config = dict(
    arch='vit',
    model='image embedding model',
    dataset='retinal OCT scans (Kermany 2017)',
    train_examples=24607,
    image_size=96,
    crop_scale_min=0.5,
    horizontal_flip=True,
    targets=['finding'],
    num_classes=4,
    embedding_dim=64,
    norm='layernorm',
    norm_position='pre',
    hidden_act='gelu',
    mlp_ratio=2,
    head_dim=32,
    fused_qkv=False,
    bias='none',
    qk_norm=False,
    layer_scale_init=0.1,
    parallel_block=False,
    dropout=0.1,
    inner_norm=False,
    patch_size=[6, 6],
    layers=10,
    width=160,
    positions='learned',
    pooling='mean',
    am_softmax_margin=0.3,
    am_softmax_scale=30,
    init='lecun_normal',
    residual_init='none',
    optimizer='adamw',
    learning_rate=0.0021,
    beta1=0.8,
    beta2=0.98,
    eps=1e-08,
    adaptive_grad_clip=0.1,
    max_steps=20600,
    batch_size=64,
    epochs=53.6,
    lr_schedule='cosine',
    final_lr_fraction=0,
    warmup_steps=4120,
    weight_decay=0.08,
)
Rows from block 6 of a small image embedding model, named by matrix and row number. Rows with one number belong to one neuron. Each number is 500 + 40 x the weight over its row's rms, rounded and kept within 0 to 999. All counts start at 0. Numbers have three digits each. After the name is the row's rms in percent of the matrix's.
After each neuron's rows are labels from the 100 images, of 14976, where the neuron reaches its highest value: "strongest on" is what is common among them. Only what is clearly more common there than usual is listed. The data: retinal OCT scans (Kermany 2017). In brackets: how many of the 100.
# fc1: MLP up (model.blocks.6.mlp.fc1.weight, 320x160), inputs 0-53
# fc2: MLP down (model.blocks.6.mlp.fc2.weight, 160x320, transposed), outputs 0-53

fc1.7 092:519572491492469525521505475472489574501544482497492533510525462495632499477466512507578485496447485510506492531458497466494466461458500519526422522478521425512498
fc2.7 097:488484541481527403451461457507532477540548447546486487431503470509566540507462454443527471425461523458448501364482517420510464485491560454492544534518461539470435
strongest on: finding: choroidal neovascularization (72)

fc1.160 128:472515527461503460498547491464483529517476507515570539479483483453494477548457500423458499547465532428538442454464412490514456530516515500478465527444549493615504
fc2.160 150:484513476506519500488489456479472537577477509506544444516517548501488471531467444506482548472491476500499506523455499523497529523541529530411441504497436522545450
strongest on: finding: choroidal neovascularization (68)

fc1.251 098:497542504432483541549496503414513518494524417549527495497506476458555518466459510422476435482413525413566535533523553541438475495429509554544442510463525437498471
fc2.251 092:501501537476516462547420576461505460552547477480455438554468559532535508467492478538448559444563481538554554469505550467447538470480546486465456504519482545485482
strongest on: finding: choroidal neovascularization (79)

fc1.71 095:527518470500475521527499460403490537479514397523503481485531469444540506459467503470458404478458521485530491521485491594448496420502527589489482462483496467511474
fc2.71 102:546462441533476477544439499506488523503537584514514541476520555455479434517510477516470509597489468538519443554555483459549527432498531499450529435544509511498457
strongest on: finding: choroidal neovascularization (77)

fc1.309 093:501576512481418528530492494468530515557497457495550501480475508467565571526463573508543421424464496439514496503461542542487582443429478527543479491484506497474489
fc2.309 097:466482526389540477501490476520448521570480534441606456464426525496519523485474519475546506546463471476469491537411516518504482508485609498499463525579535471531488
strongest on: finding: normal (96)

fc1.169 100:507535476477536461506544463424565518493452496521508484491425513417484500404483527360443497475496545450527509456509568480495541475459517487506493551499548504519467
fc2.169 102:421484508493509547521595463488518493504490486495494499514505406594567530527464443504518532572524550496469522460537609529444552502531565526535457512449507524492542
strongest on: finding: choroidal neovascularization (64); finding: drusen (34)

fc1.122 108:499499519454498537467493526532452491474504415477531542440524487510556525531461518486507490565459455455542593546437535548559444530479581547458487455456579407524497
fc2.122 130:565494524479536540496543527515566577491529431511497500519513523508514504546501480520491494441468499497426521516550547484462467527569517512512525498485437459461455
strongest on: finding: choroidal neovascularization (64); finding: drusen (34)

fc1.66 093:473559511459493555575490527470489512527500471518493499517502476412520585461468533426462455435465524463557544566544504528474544477430493529534472535487514487553474
fc2.66 088:495539498560513547482444472506481547509560505487501459518456509528605534532475476451482501538565509517438484388530487519506542465484533444537446537554429565518413
strongest on: finding: diabetic macular edema (31)

fc1.64 095:484522478474489524528497515464541553500493467521503527471489530503507584487461466492483465448420459421521516525530498492480495548458467571492432568417548435536460
fc2.64 081:496523500475490602526418486493534505521542476493482480532544508572582523554511473475494477524494417445435478528554558486531572498510513459488459499568443513513345
strongest on: finding: diabetic macular edema (40)

fc1.80 077:508491452494506519536448423488555557496552438538572543478510530536567652557530508541560480477507427482517530535498504517473469446466509498512476454500524470468508
fc2.80 089:506512495487541454491553473476469506490523410496475477479432536503425503461576507500481497527474495479440493491430582558504574596488441502497498493496387503534511
strongest on: finding: choroidal neovascularization (69)

fc1.174 090:465523536486467490527542460521408558492543527520521474450457429433521491489487522517467467507505487426507459475510471464506535544485494524505464488453481519569484
fc2.174 098:553464513492491471539467524486470452527486605511529469487518512432449515373465528456532499364439597530482578519571485545590452474496529494487559481543489550451421
strongest on: finding: normal (78)

fc1.235 088:469523443444453461465537482487493468505464508483490497484431484499532462567502478496520485550435457456526487414336421498578564452490530583519479545506481507478465
fc2.235 093:439499526524486539455515546553439483474479459534525492508467558487441548459498428528581482424529446436501512551456519442532459533547469476504544478454476494511476
strongest on: finding: normal (80)

fc1.271 108:504514463499548473453542488410579504523461477538512554485480593480499501430489511366449478487506530482515485461546519466449534479439505503498478534503562495500491
fc2.271 111:477486541517469461483628488548551528497455421503492531542446421514571521527532451542518516545582527487491511506512539550520529466495544447511498521518483462472594
strongest on: finding: choroidal neovascularization (62); finding: drusen (33)

fc1.17 097:536464456520514478462514416377546530579526454536573561556476534489534496556474548478483484516487507500491568506453467532468548480472509487497478579531539466509470
fc2.17 096:468473524488564496518436482555447496476436457486497510463578546462436534534458526506547468504471523452521468528465436517503528489473432525446532504577446581520457
strongest on: finding: normal (93)

fc1.95 087:498525543400521567457491481483491418495499421522607490486486481443515476486467568440472464519475529478512500495476478556593490405486536510540506486540503489488508
fc2.95 108:526458503464523502497490529523434484480536537530502416480397498522496527476499520480543454409483545482496511519412356441466536507541549548520550504457574428470552
strongest on: finding: choroidal neovascularization (78)

fc1.276 133:430549530522488470519557563493497501562493525507444496508461561467479549410468510517513516439507521536510494470525510479545582527484448522535501559498469524578489
fc2.276 165:537490505458443528479426520555510473493510542535505548505617531470359488435555570502498468434492455537517460492524503501538498496465394516493616501535552515493434
strongest on: finding: normal (79)

fc1.131 093:476526493465484529530508561444553555535496476543499520519502519479505590461451488481488451433444481443552550532546510481435506485425470575519478544459536455530479
fc2.131 091:526517519511462486519447511523431546450522466528433535520454508538610541509542448444479570582508457503409531493499514520496515512496506470498440506504446497517390
strongest on: finding: diabetic macular edema (31)

fc1.219 103:522497436515475490485547500506551518533510526486431570534507525542525513449513473502550508485498437505503499469460567521463547481491488473604476550485570459447492
fc2.219 113:520559503431478530491550447509552514526503450531508568478559447533525454520496494487505501490542529476457557521475544487532414512541509499557445525550490446424448
strongest on: finding: choroidal neovascularization (68)

fc1.92 083:513538507499504505525471464524481547523540508548532524472460472433510595461486553526501497409491532497467554545533550568460508565421512509530463492499498455502467
fc2.92 082:469510452510559477447515480543509568455546503539455532476534493482474493556431489455531507475421538426495533492475443520545502480560441550504530500493446517530447
strongest on: finding: normal (97)

fc1.50 098:467540502492503478537535519458576507577548475576497563462481480453508524508436524478504460515471560476549581512484561481545475500427473513531438500467558392520469
fc2.50 087:528488484491463439530463489505455390507450486545513442496467515512553504425498441548485554568507446441450484480418493465527481504458532488513518535509544457573435
strongest on: finding: choroidal neovascularization (66); finding: drusen (32)

fc1.172 108:448504499509403487543487484540439522496589454464458500505495461525566514558487442552614521516466430465503519464391515444538513487469522529457444480492484473497483
fc2.172 132:407539493542474490497563543478508464533530425468464468484455529539528515535533452546475489565534466537519493520494537454534472508464539491493568501478499543519488
strongest on: finding: choroidal neovascularization (73)

fc1.54 081:501579454496524570493406465468533531505529454527525515476530497517543660490521466509501493439506474477482517614552495487451458463480522483475509478528523460457497
fc2.54 087:511514489518516520447625550487449464471496483485443552525473532506347547462535513566471536432494481508500498475484471498543520516514362500490586461522492489486586
strongest on: finding: normal (87)

fc1.96 090:506566503485550467518512485399593497536456404550535509509436530477513487439492581421456513514521542481501506490493541477539561459405441479589520546529521484501497
fc2.96 090:540392558529465519529475523490507524545490522520492523468545461443550533524545492536516520491503431555488526584546581476534501558561514438489499475457478501493524
strongest on: finding: drusen (49)

fc1.141 101:546487390506490520492516470461578529561516534488427576550454535510507544511495461519562522492498472512516527504459557546464553471466484474517486504483626449457479
fc2.141 106:511466475428524463475568473518559508568563418498478551457572538555536449508470555489554481503510531498491505512465577497534509444497602496516531511557495582473435
strongest on: finding: diabetic macular edema (38)

fc1.161 117:457533505434532442488550469450571468526457459520516490507429540430514485459497576381443503508493549462517486439504578495519560484425500486528493557501560528527486
fc2.161 125:451474534508476454500571478522513511521528510498505430525456428535522519498531465484478509577537467499536469465496590578518509508545570484492485474511526493524575
strongest on: finding: drusen (51)

fc1.177 111:447530526460465467481507494493487496515484503470500580464522481508519537495430479451510441498444435450550530506469516478519469542469518537526462512384603446531487
fc2.177 106:351523493507489504575496507528506495504536511398536498463441567509510561530564521532464566554468505503466460511487514500506480501516533533387497461523444534497491
strongest on: finding: diabetic macular edema (83)

fc1.170 086:460501492449453506527551486429490518537496481542522530454506466450498527470434471449504466464441480433576549506476487543473500507436511597519457550445560471553497
fc2.170 077:601465508462489520530473487540463539498482520524449533528450512569515511497521471503534550526479474421487491466516563490545450448510428463503434482517454427480459
strongest on: finding: diabetic macular edema (39)

fc1.158 103:517529464397505512533539413416539492499470423520511507508495487456529516458435496443494419493422490486560511506462504604473505468485515583512466490478487494534479
fc2.158 104:530502526488508498459538565533512434497497430485530469549439532537509549547494511536439463463537554472467488510523505419444509522401456507531489539504492560527525
strongest on: finding: choroidal neovascularization (82)

fc1.279 102:480487465471485527480536481488506539541564475523503571473519537444522485513448495496574447500448423463550514502475520516489456512464467539581449485431567406532495
fc2.279 100:462499544422509455519415500475477567458539530486534577537486464478450520491486514448567508550460573583433497483479462495489512535513502449530473474461531429501416
strongest on: finding: choroidal neovascularization (79)

fc1.5 098:519522574407488524463536491447521474499500414486562458500549499417510472517456591415445450512479535488545478501502498456544442481480473531504500548539521503564501
fc2.5 101:538472489488530394452563410499464476535508430524555473470562547504475446476435523417533522480485508447456522535434475476518398512475544578499553474509496524432492
strongest on: finding: choroidal neovascularization (83)

fc1.234 110:500500476502466462466519457413555523603550521563526529494426549397540509494457536515551484469479522495523528447463529563531571454477495533571446566542524465546488
fc2.234 105:508504475479493508476437544532464525490484502503558427525416523546546454529523513495489492548445526512511510474513524450518468482474566517563441497553446506534532
strongest on: finding: normal (88)

fc1.205 098:510512533538521479475521513503486599521592516598451509493447533480585456456494517509513476481513502508513480488507501455475517440438550476515425478476508447477452
fc2.205 114:548513499512440522531531514549560466490498429512471573550439487499478422519525505447518535496567474497466504528499440507503504512455438474543461495474519485486658
strongest on: finding: choroidal neovascularization (85)

fc1.82 115:437564533399527515465535471463524459536457414487550480503490492485542492497507634424439493510497554458516485505488548518569519490435516482532487546519496513498491
fc2.82 116:450464485536478506518546522492501490471540485527447419545469488538565527529556431485424547561506487484540495519414536541508507481498600498469481504541504550508603
strongest on: finding: drusen (66)