Weights of a small image embedding model.
Model: activation gelu, layers 10, width 160.
Training: adamw at rate 0.0021, held-out accuracy 91%.
Data: 24607 training examples, 53.6 epochs.
Rows from block 2 of a small image embedding model, named by matrix and row number. Rows with one number belong to one neuron. Each number is 128 + 24 x the weight over its row's rms, rounded and kept within 0 to 255. All counts start at 0.
After each neuron's rows are labels from the 100 images, of 14976, where the neuron reaches its highest value: "strongest on" is what is common among them. Only what is clearly more common there than usual is listed. The data: retinal OCT scans (Kermany 2017).
# fc1: MLP up (model.blocks.2.mlp.fc1.weight, 320x160), inputs 0-159
# fc2: MLP down (model.blocks.2.mlp.fc2.weight, 160x320, transposed), outputs 0-159

fc1.4 [113  91 136 141 138 100 103 138 126 127 146 147 164 137 144 162 130 141 167  88 138 118 143 112 105 113 154 121 122 103 145 141 157 137 134 159  98 121 141 145 138 130 117  88 109 120 140  43 177 142 136 120 133 135 128 140 153 131  61 111 123 117 108  97 166 108 159 130 133 119  89 114 126 118 140 179 127 118 150  93 142 139 121 126  66 133 125 155 127 106 111 122 130 131 114  72 103 125 141 114 185 149 109 157 122 118  94 109 127 151 152 121 143 126 131 149  97 165 102 137 109 137 134 142 178 176 146 125 123 123 119 147 126 146 126  93  81 114 123 135 129 140 119 119 132 172 118 129 123  81 139 111 121  75 175 192 141 121 109 130]
fc2.4 [126 122 138 144 120 158 120 103 116 140 165 158 103 119 118  99 142 112 127  77 131 112 131 116 121 124 126 173 134 156 136 121 151 136 102 110 150 132  73  92 102 148 112 155  60 129 149 160 133 133 127 120 124  53 133 113 130 135 116 127 141 118 125 124 160 176 140 108 123 107 127 157 153 101 177 142 115 176 110 115 183 141 132 128 130 144  95 122 113 127 129  90 133 150 100 135 102 104 114 132 112 135 125 129  81 119 179 133 159 106 135 117 155 148 144 167 101 152 149 129 100 131 156 105  94 129 133 137 123 118 160 121 117 192 153 147  60 125 128  93 116 122 133 103 140 159 134 136 122 146 124 122 145  68 146  96 165 159 133 125]
strongest on: finding: normal

fc1.314 [113 169 143  84 158 128 141 115 137 137 103  61 116  84  93 112 150 136 137 132  80 131 152 134 159 111 154  79  93 134 183 137 137 106 144 165 133 108 158 134 158  90 123 133 136 132  89 135 121 110 144  96 134 119 143 118 144 100  80 115 112 145 136 117 152 137 116 121 175 131 142 153 149 118 119 136 119 171 133 162 137 121 152 111 136  96 123 164  95 122 169 132 160 155 160 153 149 172 137 132 161 112 148 110 124 114  88 148 121 145  83 116 118  74 150 136 141 100 125 142 148 111 165 122 103 121 137 144 125 135 204 128 136 124 125  89 127 128 151 176 133 137 137  84 147 119 140  99 102 131 126 152 108 129 117 119  94 111 124 146]
fc2.314 [ 96 112 119 122 102 161 116 142 123 128 148 111 128 125 114 120 135 128 140 178 130 116 150 126 120 155 129 110 155 117 132 151 122 102  99 118 141 135  92 155 139 100 155 143  97 114 107  98 124 140 112 173 139 184 104 117 127 120 153 144 102 142 138 101 124 127 129 145 134 145 121 167 115 106 123 142 150 143 122 114 115  83 117 102 123 131 109 117 132 127 182 133 148 126 144  93 207 104 117 141 107  97 155 122 105 163 105 166 116 123 127 146  64  95 143 101 139 113  75 135  89 123 179  97 137 191 128 185 136  82 143 120  79 151 131 120 172 126 154 146 165 119 112 143 140  98 140  96 103 123 114 151 119 141 143 134 135 177 121 116]
strongest on: finding: diabetic macular edema

fc1.141 [120 133 124 117  90 134 143 134 120 123 161  84 125 142  71  87 138 141 122 146 129 153 164 150 129 133  86 138 167 119 114 119  84 125 125 118 118 136 108 129 135 130  93 136 133 143 140 163 127 129 123 165  96 135 101 188  88 193 120  94 121 126 103 133  99 151 113 148  99 149 108 141 104 128 150 131 115  83 135  90 134 134  80 131 123 175 177 101 165 114 127  80 127 142 115 127 128 131 111 122 114 114 104 129 138 160 110 155 126 115 134 116 169 137  85 102 120 139 128 173 146 145 115 176 123 118 119 140 172 147 132 157 130 127 105 162 108 135 102 101 131 149  82 148 118 125  82 128 136 139 111  88 105  88 100 136 127 121 179  97]
fc2.141 [117 135 139  96 141  85 143 118 126 165  89  62 150 137 133 131 123 150 109 125 129 126 136 152 110 110 127 142 123 120 128 152 112 126 133 129 120 140 128 114 113 142 125 124 140 145 117 129 133  92 133 113 125 107 140 126 131 131 127 104 111 152  95 125 149 109 131 139 134 134 133 124 118 129 123 134  72  79 149 138 117 105 129  67 126 109 123 139 122 139 180 104 150 131 163 111 131 153 148 117 139 119 133  65 123 156 125 172 137 112  89 139 108 123 160  92 121 104 119  92 171 161 126 177 148 189 115 168 142 115 168 116 152 159 158 185 129 144 135 144 163 129 133 145 152 132 167 150 104 154 174 133 124  85 116 210 155 111  89 143]
strongest on: finding: diabetic macular edema

fc1.26 [117 123 159 104 106 108 109 158 117 158 166 121 155 135 105 133 123 129 157 127  87 152 115 140 110  92 135 117 126 117 125 100 128 101 142 126  99 134 127 137 156 120  80  88 147 172 119 126 166 123 160 138 131 114  83 166 135 184 113 115 111 105 112 106 116 109 112 125 112 175  78 154 135 133 150 148 119 121 141  72 161 103 127 100 107 119 147 114 159 115 144  67 183 153 129 116  88 161 168 115 163 120 130 130 119 138 121 113 150 122 135 145 163 100  84 137  95 138 112 160 132  90  95 144 144 130 152 143 131 149 148 149 124 169 148 120 121 156 136 138 121 137  81 117 135 139 121 133  96 112 110  68 138 111 137 157 139 123 162  83]
fc2.26 [126 149 126  99 101 102  79 120 138 150  89  66 149 116 128  83 173  96 117 163 131 136 150 149 113 111 111  99 137 153 160  97 146  83 159 133 147 116 156 144 179 101 133  61 128 137 117 165 132 143 139 155 112 147 141 168 144  96 112  95 123 177 125 108 123  89 107 148 141 129 134  97 141 143 123 129 144 138 102  90 125 165 146 152 150 153 174 123 113  91 109 136 111 158 153 186 103 104 111 101 133 122  84 113 123 151 149 125 122 110 159 112 122 147 147 108 138 132 113  97 107 148  92 131 111 153 140 111 163 173 116 152 132 118 120 151 106 125 112 113 126 146 117  84 137 129 142 130 157 146 112 125 108 100 116 136  91 135 105 122]
strongest on: finding: choroidal neovascularization

fc1.58 [120 168 176 124 117 128 116 164 120 156 109 139 102 137 144 139  98 119 150 120 110 128 110 135  71  94 109 110  98 139 121 100 158 121 141 133 132 159 120 128 119 121 137 116 131 150 117 120 159  90 117  98 176 116 103 118 124 150 129  88 125 127 146 108 152 111  85  98  74 179 119 138 130  97 144 120 134 136 110 126 169  99 129 127 109  95 152 104 124 143 149 110 152 134 113 150  72 107 163 156 143 106 117 139 138 135 134  94 155  74 147 152 119 156  96 148  64 105 102 110  78 142 152 127 123 130 161 139 174 135 114 118 133 168 147 160 136 142 140 118 122 149  85  79 114 140  95 135  77 119  91 134 151 133 150 154 131 144 114 103]
fc2.58 [129 137 126 121 155 150 160 107 166 107 146  75 113 188 102 149 107  87 100  95 100 118 120 131 115 131 125 136 143 159 133 121 149 138 174 130 104 131 114 118 140 144 117 152 122  99 132 146 131 142 147 138 120 123 117 112 134 152  92 167 121 146 124 128  96 125 132 127  88 174 112 113 146 127 141 122 162 147 129 113 135  90 139 111 127  91 138 140 160 116 136 108 112 120 168 115 131 119 103 121 144 119 161 102 106 169 120 116 141 111 147 140 159 131 132 154 136  88  98  85 136 122 119 172 133 120 183 159 139 145 103 123 126 143 141 153  94  89 100 117 155 101 190 103  96 171  94 134 156 125 106 126 147  69  92 124  97 184  79 116]
strongest on: finding: normal

fc1.304 [154 110 110 118 101 109 125 152  70 117 193 132 156 144 108 125 117 118 131 135 128 168 132 121 135 146 131 156 165  72  88 115 112 131  91 102 111 124 141 148 127 125 111 132 137 112 166 145 140 160 160 161  96 127 133 159 110 144 128 130 130  84 111 140  94 148 148 141 128 109 112 138 151 140 142 141 165 111 121  92 107 121 127 153  76 172 132 142 176 108 112  80 130 137 135  98 142 130 112 103 161 151 134 145 150 140 108  99  98 124 116 120 135 104 114  94 100 170 135 135 150 156 117 165 141 187 114  98 144 120 132 156  74 112 122 136 122 149 142 135 108 126 122 163 100 159 132 138 142  90 125  87 127 123 140 146 147 147 202 158]
fc2.304 [138 126 125 149 131 198 124  92 100 143 178 131  82 123 152 126  86 152 133 126 129  89 145 118 110 137 181 127 190 131 153 130  94 130 123 145 106 119 129  94 137 104 135 172 113 103 148 102 142 144 104  98 145 170 109 103 132 120 111 108 138 110 134 115  99 153 112  89 134 178 156 175 107 167 139 180  97 116 127 132 175 129  88 168 139 145 128 120 140 125 163 142 120 146 162 135 111 109 127 102 145 117 143 111 121 144 147 104 119 144 131 142 176  93 128 208 114  99 135 113 151 134 125 127 130  93 124 153 108 121 158  80 121 119 145 108 121 138 130 132 112 109 134 111 109 166 159 113 111 103 109 110 145 144 140 118 114 126 149 122]
strongest on: finding: diabetic macular edema

fc1.272 [110 106 101  85 123 122 153 110 124 124 168  68 148 106  76 103 172 161 125 130 116 178 173 140 157 134  96 116 165 111 163 136  93 141 109 110 115 109 100 135 139 135  84 135 126 119 154 146 115 144 133 132 103 139 138 167 125 134  64  92  77 123  95 140 141 132 145 124 145 115 120 142 112 118 152 145 115 115 120 127 158 118 111 125 128 147 129 143 130 106 157 126 155 170 139 105 156 147 123 125 140 123  71 117 163 143  85 167 108 159 125 110 151 142 133 124 109 127 154 128 164 121 124 150 105 123 123 111 154 168 190 156 121 109  87 122  99 132 113 128 158 163 130 158 105 122  90 108 142 141 131  94  97 117 123 137 102 112 177 109]
fc2.272 [128 166 164 128 139  99 154 121 119 147 160  86 122  95 137 159 117 106 105 128 105 150 195 119 165 115 155 122 154 108  99 143  91 116  99 137 136 158 130 130 120 132 115 161 126 126 122 113 143 127 169 123 145 124 108 141 146 129 105 116 158 156 138 164 111 131 133 110 111 140  84 134 127 123 143 151 101  74 119 141 113  91  84 108 151 111 109 139 145 158 115 113 128 142  85 132 125 179 147 130 119 130 116 122  91 132 141 128 147 135 126 123  97 167 116  88 100 120 105 114 163 102  93 119 120 180 162 161 105 110 147 146 128 125 143 169 167 143 148 108 184 176 164 150 116 122 159 124 190 176 114 131 109 125 124 151 128 104  99 102]
strongest on: finding: choroidal neovascularization

fc1.33 [ 92 103 157  94 162 132 147 131 146 159 139  90 141 131 106 123 123 140 128 128 123 135 151 152 141 117 129 101  73 105 132 132 156 113 154 127 119 153 122 133 172 117 105 125 168 130 143 137 124 134 142 121 136 124 114 161 134 130  80 102  98 141  82  65 162 119 151 105 133 151 100 124  94 142 143 105  95 115 125 110 126 118 156  77 140 107 128  85 145  98 160 123 190 155 161 128 129 159 138 177 108 100 126 126 125 134 141 169  80 171 142 116 121 118 129 162 132  95 140 148 166 132 114 141 105 121 103 140 143 161 184 156 132 132 153 106 166 137 144 110 119  98 123 143  97 122 116 101 121 130 109 162 119 132 121 114 107 140 161  58]
fc2.33 [116 139 122 111  97 188 136 136 124 141  96  98 108 150 139 133  99  99 124 148 131 136 161 136 115 132 108 113 104 131 159 110 113 146 126 107 151 105 151 140 115 139 104 137  92 126 155  75 132 127  90 168  66 172 101 132 124 116  99 129  96 103 133 142 140 144 133 136 107 152  90 119 136 102 158 128 165 157 135 142 153  94 121 123 110 111 146 135 130 142 164 167 161 107 143 124 160  96 127  96 164 127 140 170 113 159 165 105 123 100 119  88  48 123 131 133 141 149 177 139  97 130 155 118 154 106 188 178  81 105 116 111 125 141 137 111 136 135 130 110 146 106 126  99 116 140  94 114  90 120 130 145  94 131 138 125 109 152 106 125]
strongest on: finding: drusen

fc1.301 [137 147 108  93  98  99  98 151  95 137 141 115 132  99 143 118 127 148 117 129  97 172 128 116 120  94  97 140 150 147 127  93 129 122 126 100 110 130  96 121 132 100 127 141 120 150  75 147 164  82 150 146 164 135 124 144  79 149 107  77 111 117 118 144 126 103  85  71 139 156 128 172 150 121 146 122 141 122 104 123 174  98  95 141  89 151 139 119 113 106 142  92 129 154 138 157 131 121 147 130 117 126  98 109 150 133 103 104 157 113 105 176 141 126  96 116 109 113 111 134 114  86 150 145  93 156 164 142 162 173 166 151  99 116 126 141  89 150 159 143 123 169 114 135 130 147  76 145 115 115  90 120 153 117 128 170 122  97 140 126]
fc2.301 [177 141 130  98  96  82 131 111 141 152 142 121 107 112 129 117 131 138 144 149 157 136 154  95 146 132 136 149 163 149 137 178  98 134 136 140 173 119 106 139 139 135 131 133 158 124 143 106 142 161 120 153 119 193 124 131 125 146 114 114 172 122 137 169 109 136 120  89 144 154 131 125 123 119 154  94  95  82  90 115 128 132 137 149 136 137 108 127 147 112  88  98 104 143 152  61 142  94 175 123 154 155 114 107 119 108  91 186 140 143 107 123 145  97 112 182 144 113 123 105 143  94 101 125 150 137 119 119 127 155 133 118 117 137 140 115 107 136 162 133 140 101 135 149 130 142 131  87 127  49  93 137 171 121 105 144 167 106 140 130]
strongest on: finding: normal

fc1.55 [ 95 111 160  77 144 133 126 126 133 141 141  74 122 118  84 150 149 122 135 130 108 122 128 123 127 123 155  73  72 101 135 128 155  97 160 135 109 145 136 149 175 132 124  91 181 156 122 151 127 138 138 135 147 122  93 137 138 131  99 144 119 151 121  96 157 142 132 153 135 152  73 134 137 109 138 109 116 117 141 111 103 100 144  74 138  98 143 107 148 101 156 114 241 144 147 128 147 144 135 160 141 111 153 115 130 128 143 133 112 144 150 112 152 105 127 150 132 115 127 180 152 132 110 152 120 115 114 140 136 132 161 170 137 164 151 118 156 115 123 120 109  85 110 114 129 107 153 104 104 137 116 124 115 145 119 117  87 118 138  80]
fc2.55 [125 133 104 107 114 159 144  96 143 141 114  80 138 122 137  97 110 136 138 164 137 125 179 151 140 168 117 128 107 157 148  68 156 117 133 111  84  64 152 105 148 154 127 121  90 117 153 120 131 127 117 143 134 155 148 130 116 120 127 135 102 116 126 128 179 125 141 138 149 150 118  93 112 135 159 180 164 167 157 116 165  92 171 100 131 110 120 122 148 122 157 123 168 170 144 136 152 160 139 120 159 139 143 121 142 139 127 123 144 126  91 109  92 125 123 113 133 171 182 104 112 129 131 135 154 108 185 155 127 128 159 125 140 145 127 151 119 139 102 136 118 102 150  94 186 122 143 113 125 104 127 160 109 136 134  95  77 132  85 125]
strongest on: finding: drusen

fc1.256 [153 124 150 105 118 124 151 131 116 133 120  92  79  98 127  92 149 113 114 141  89 122 118 121 165 123 108 121 102  95 139  92 118  91 123 141 134 129 102 145 119 111 130 153 101 156  81 148 128 101 112 143 144 136 126 110 142 128 146 121 155 168 116 174 113 180 148 132 132 154 164 174 150  98 135 136 129 151 148 136 130 160 119 148 132 150 216 109 102 148 127 117 125 168 143 186 166 113 109 113  99 131 151 103 147 143  85 149 150 126  97 168 142 129 150 102 127 136  86 119  78 158 164 157  72 128 128 145 143 114 122 112 134 134  99 145 107 104 118 129 143 109 121  93 153 127 115 157 106 116 121 172 117 112 121 119  96  98 109 146]
fc2.256 [124 129 146 136 143 123 127 108 107 141 167 136 144 121  90 121 102 122 136 161 168 104 173 130 159 122 119 135 135 135  80 136 153 138 109 115 113 130 137 100 130 182 115 135 139 113 102 143 162 129 132 106 141  94 125 138 117 133  81 119 141 118 108 159 124 105  84 175 131 122 124 137  91 121 124 110  86 154  97 132 118 145 115 136 153 136 109 122 105  70 152 112 133 120 153 136 117  91 137 109 132 130 166 187 139 148 136 169 107 139  94 118 161 120 110 165 173  94 104 161  83 142 131 147 134 171 126 194 134  96 116 151 134 102 140 170  87 135 150 125 159 102 120 138 127  69 129 165 167 156 167 153 119 140 106 122 125 141 149 121]
strongest on: finding: choroidal neovascularization

fc1.176 [140  87 105 104  92 103  83 180  70 124 178 129 127 164 104 136 133 125 132 145 141 160 134 118 142 116 112 142 162  90  98 102 108 119 127 134 100 138  97 143 125 124 114 128 143 130 121 157 143 155 118 160 100 130 123 149 111 155 112 112 130 106 112 149 100 168 143 146 115 119 108 161 150 125 136 154 159 112  92  92 113 138 104 151  66 168 163 146 162 130 111  99 106 158 117 100 143 131 119  95 151 120 134 149 125 137  97 106 112 112 144 129 163 154 133 116 113 182 120 150 113 148 116 159 138 195 135 105 115 138 138 128  98 136 124 117  79 139 127 126  95 134 114 133 116 155 118 161 131  82 127  60  97 101 141 162 106 136 142 139]
fc2.176 [119 137  99  82  91 146 148 105 130 140 180 145  99  94 119 114 124 104 116 114  91 122 141 119 167 145 119 169 140 101  91 141  92 121 113 118 105 166 103  91 104  80 111 160 107 118 109 120 120 119 123 147 140 168  94 169 118 154 145 104 108 118 106 121 105  95 123 107 123 126 151 149 160  94 102 176 109 114  99 106 135 124 101 159 159 126 121 117 169 141 113 116 120 103 168 125 138 113 119 106 131 118 137  78 130 138 156 126 139  89 138 107 187 114 159 144 120 110 140 159 173 123 144 145 120 146 133 120 130  71 158 134 128 130 132 109 133 142 173 126  79 115 122 133 139 158 153 121 122 118  63  87 145 103 108 131 139 118 154  99]
strongest on: finding: diabetic macular edema

fc1.305 [ 99 139 125  71 150 131 100 140 112 108 140  68 148  99 108 126 144 127 115 122 145 123 129 119 116 125 152  71  76 105 141 141 146 113 164 110 110 137 118 119 163 118 132 112 138 132 156 141 151 139 134 141 130 123 106 152 128 132  88  99 100 134 102  73 163 117 142 133 156 128  78 132 105 117 135 100 124 125 106 128 108 103 133  94 131 107 136 103 135  93 155 105 196 153 147 122 150 145 122 150 127 109 139  88 145 128 141 149  98 173 165 139 132 112 113 129 116  96 129 150 163 160 121 136  83 125 125 134 160 165 184 183 129 147 133 106 161 132 136 110 125  96 125 127 131 115 133 112 122 139 109 146 105 153 135 114  79 128 163  54]
fc2.305 [125 128 117 133 124 164 135 112 109 130 113 144 134 120 142 104 110 126 123 145 153 141 185 127 152 127 116 122 142 116 151  90 116 131 116 102 118  53 144 152 124  91 110 109 119 117 164 117 133 112  92 137  58 170  98 128 154 127 110 130  88 120 130 114 163 103 130 149 129 138  77 100 104 140 123 147 169 143 102 125 150 117 155  90  98 129 129 129 110 117 139 136 124 152 159 139 149 177 120 141 178 170 135 126 148 134 128 104 142 144 121 111  47 106 148 119 113 169 141 132 118 126 107 120 123  89 191 178 128 145 158 120 111 146 122 135 160 116 133 135 143 118 126 116 127 124 131 123 104 106 153 138  76 143 191 136 153 113  94 129]
strongest on: finding: drusen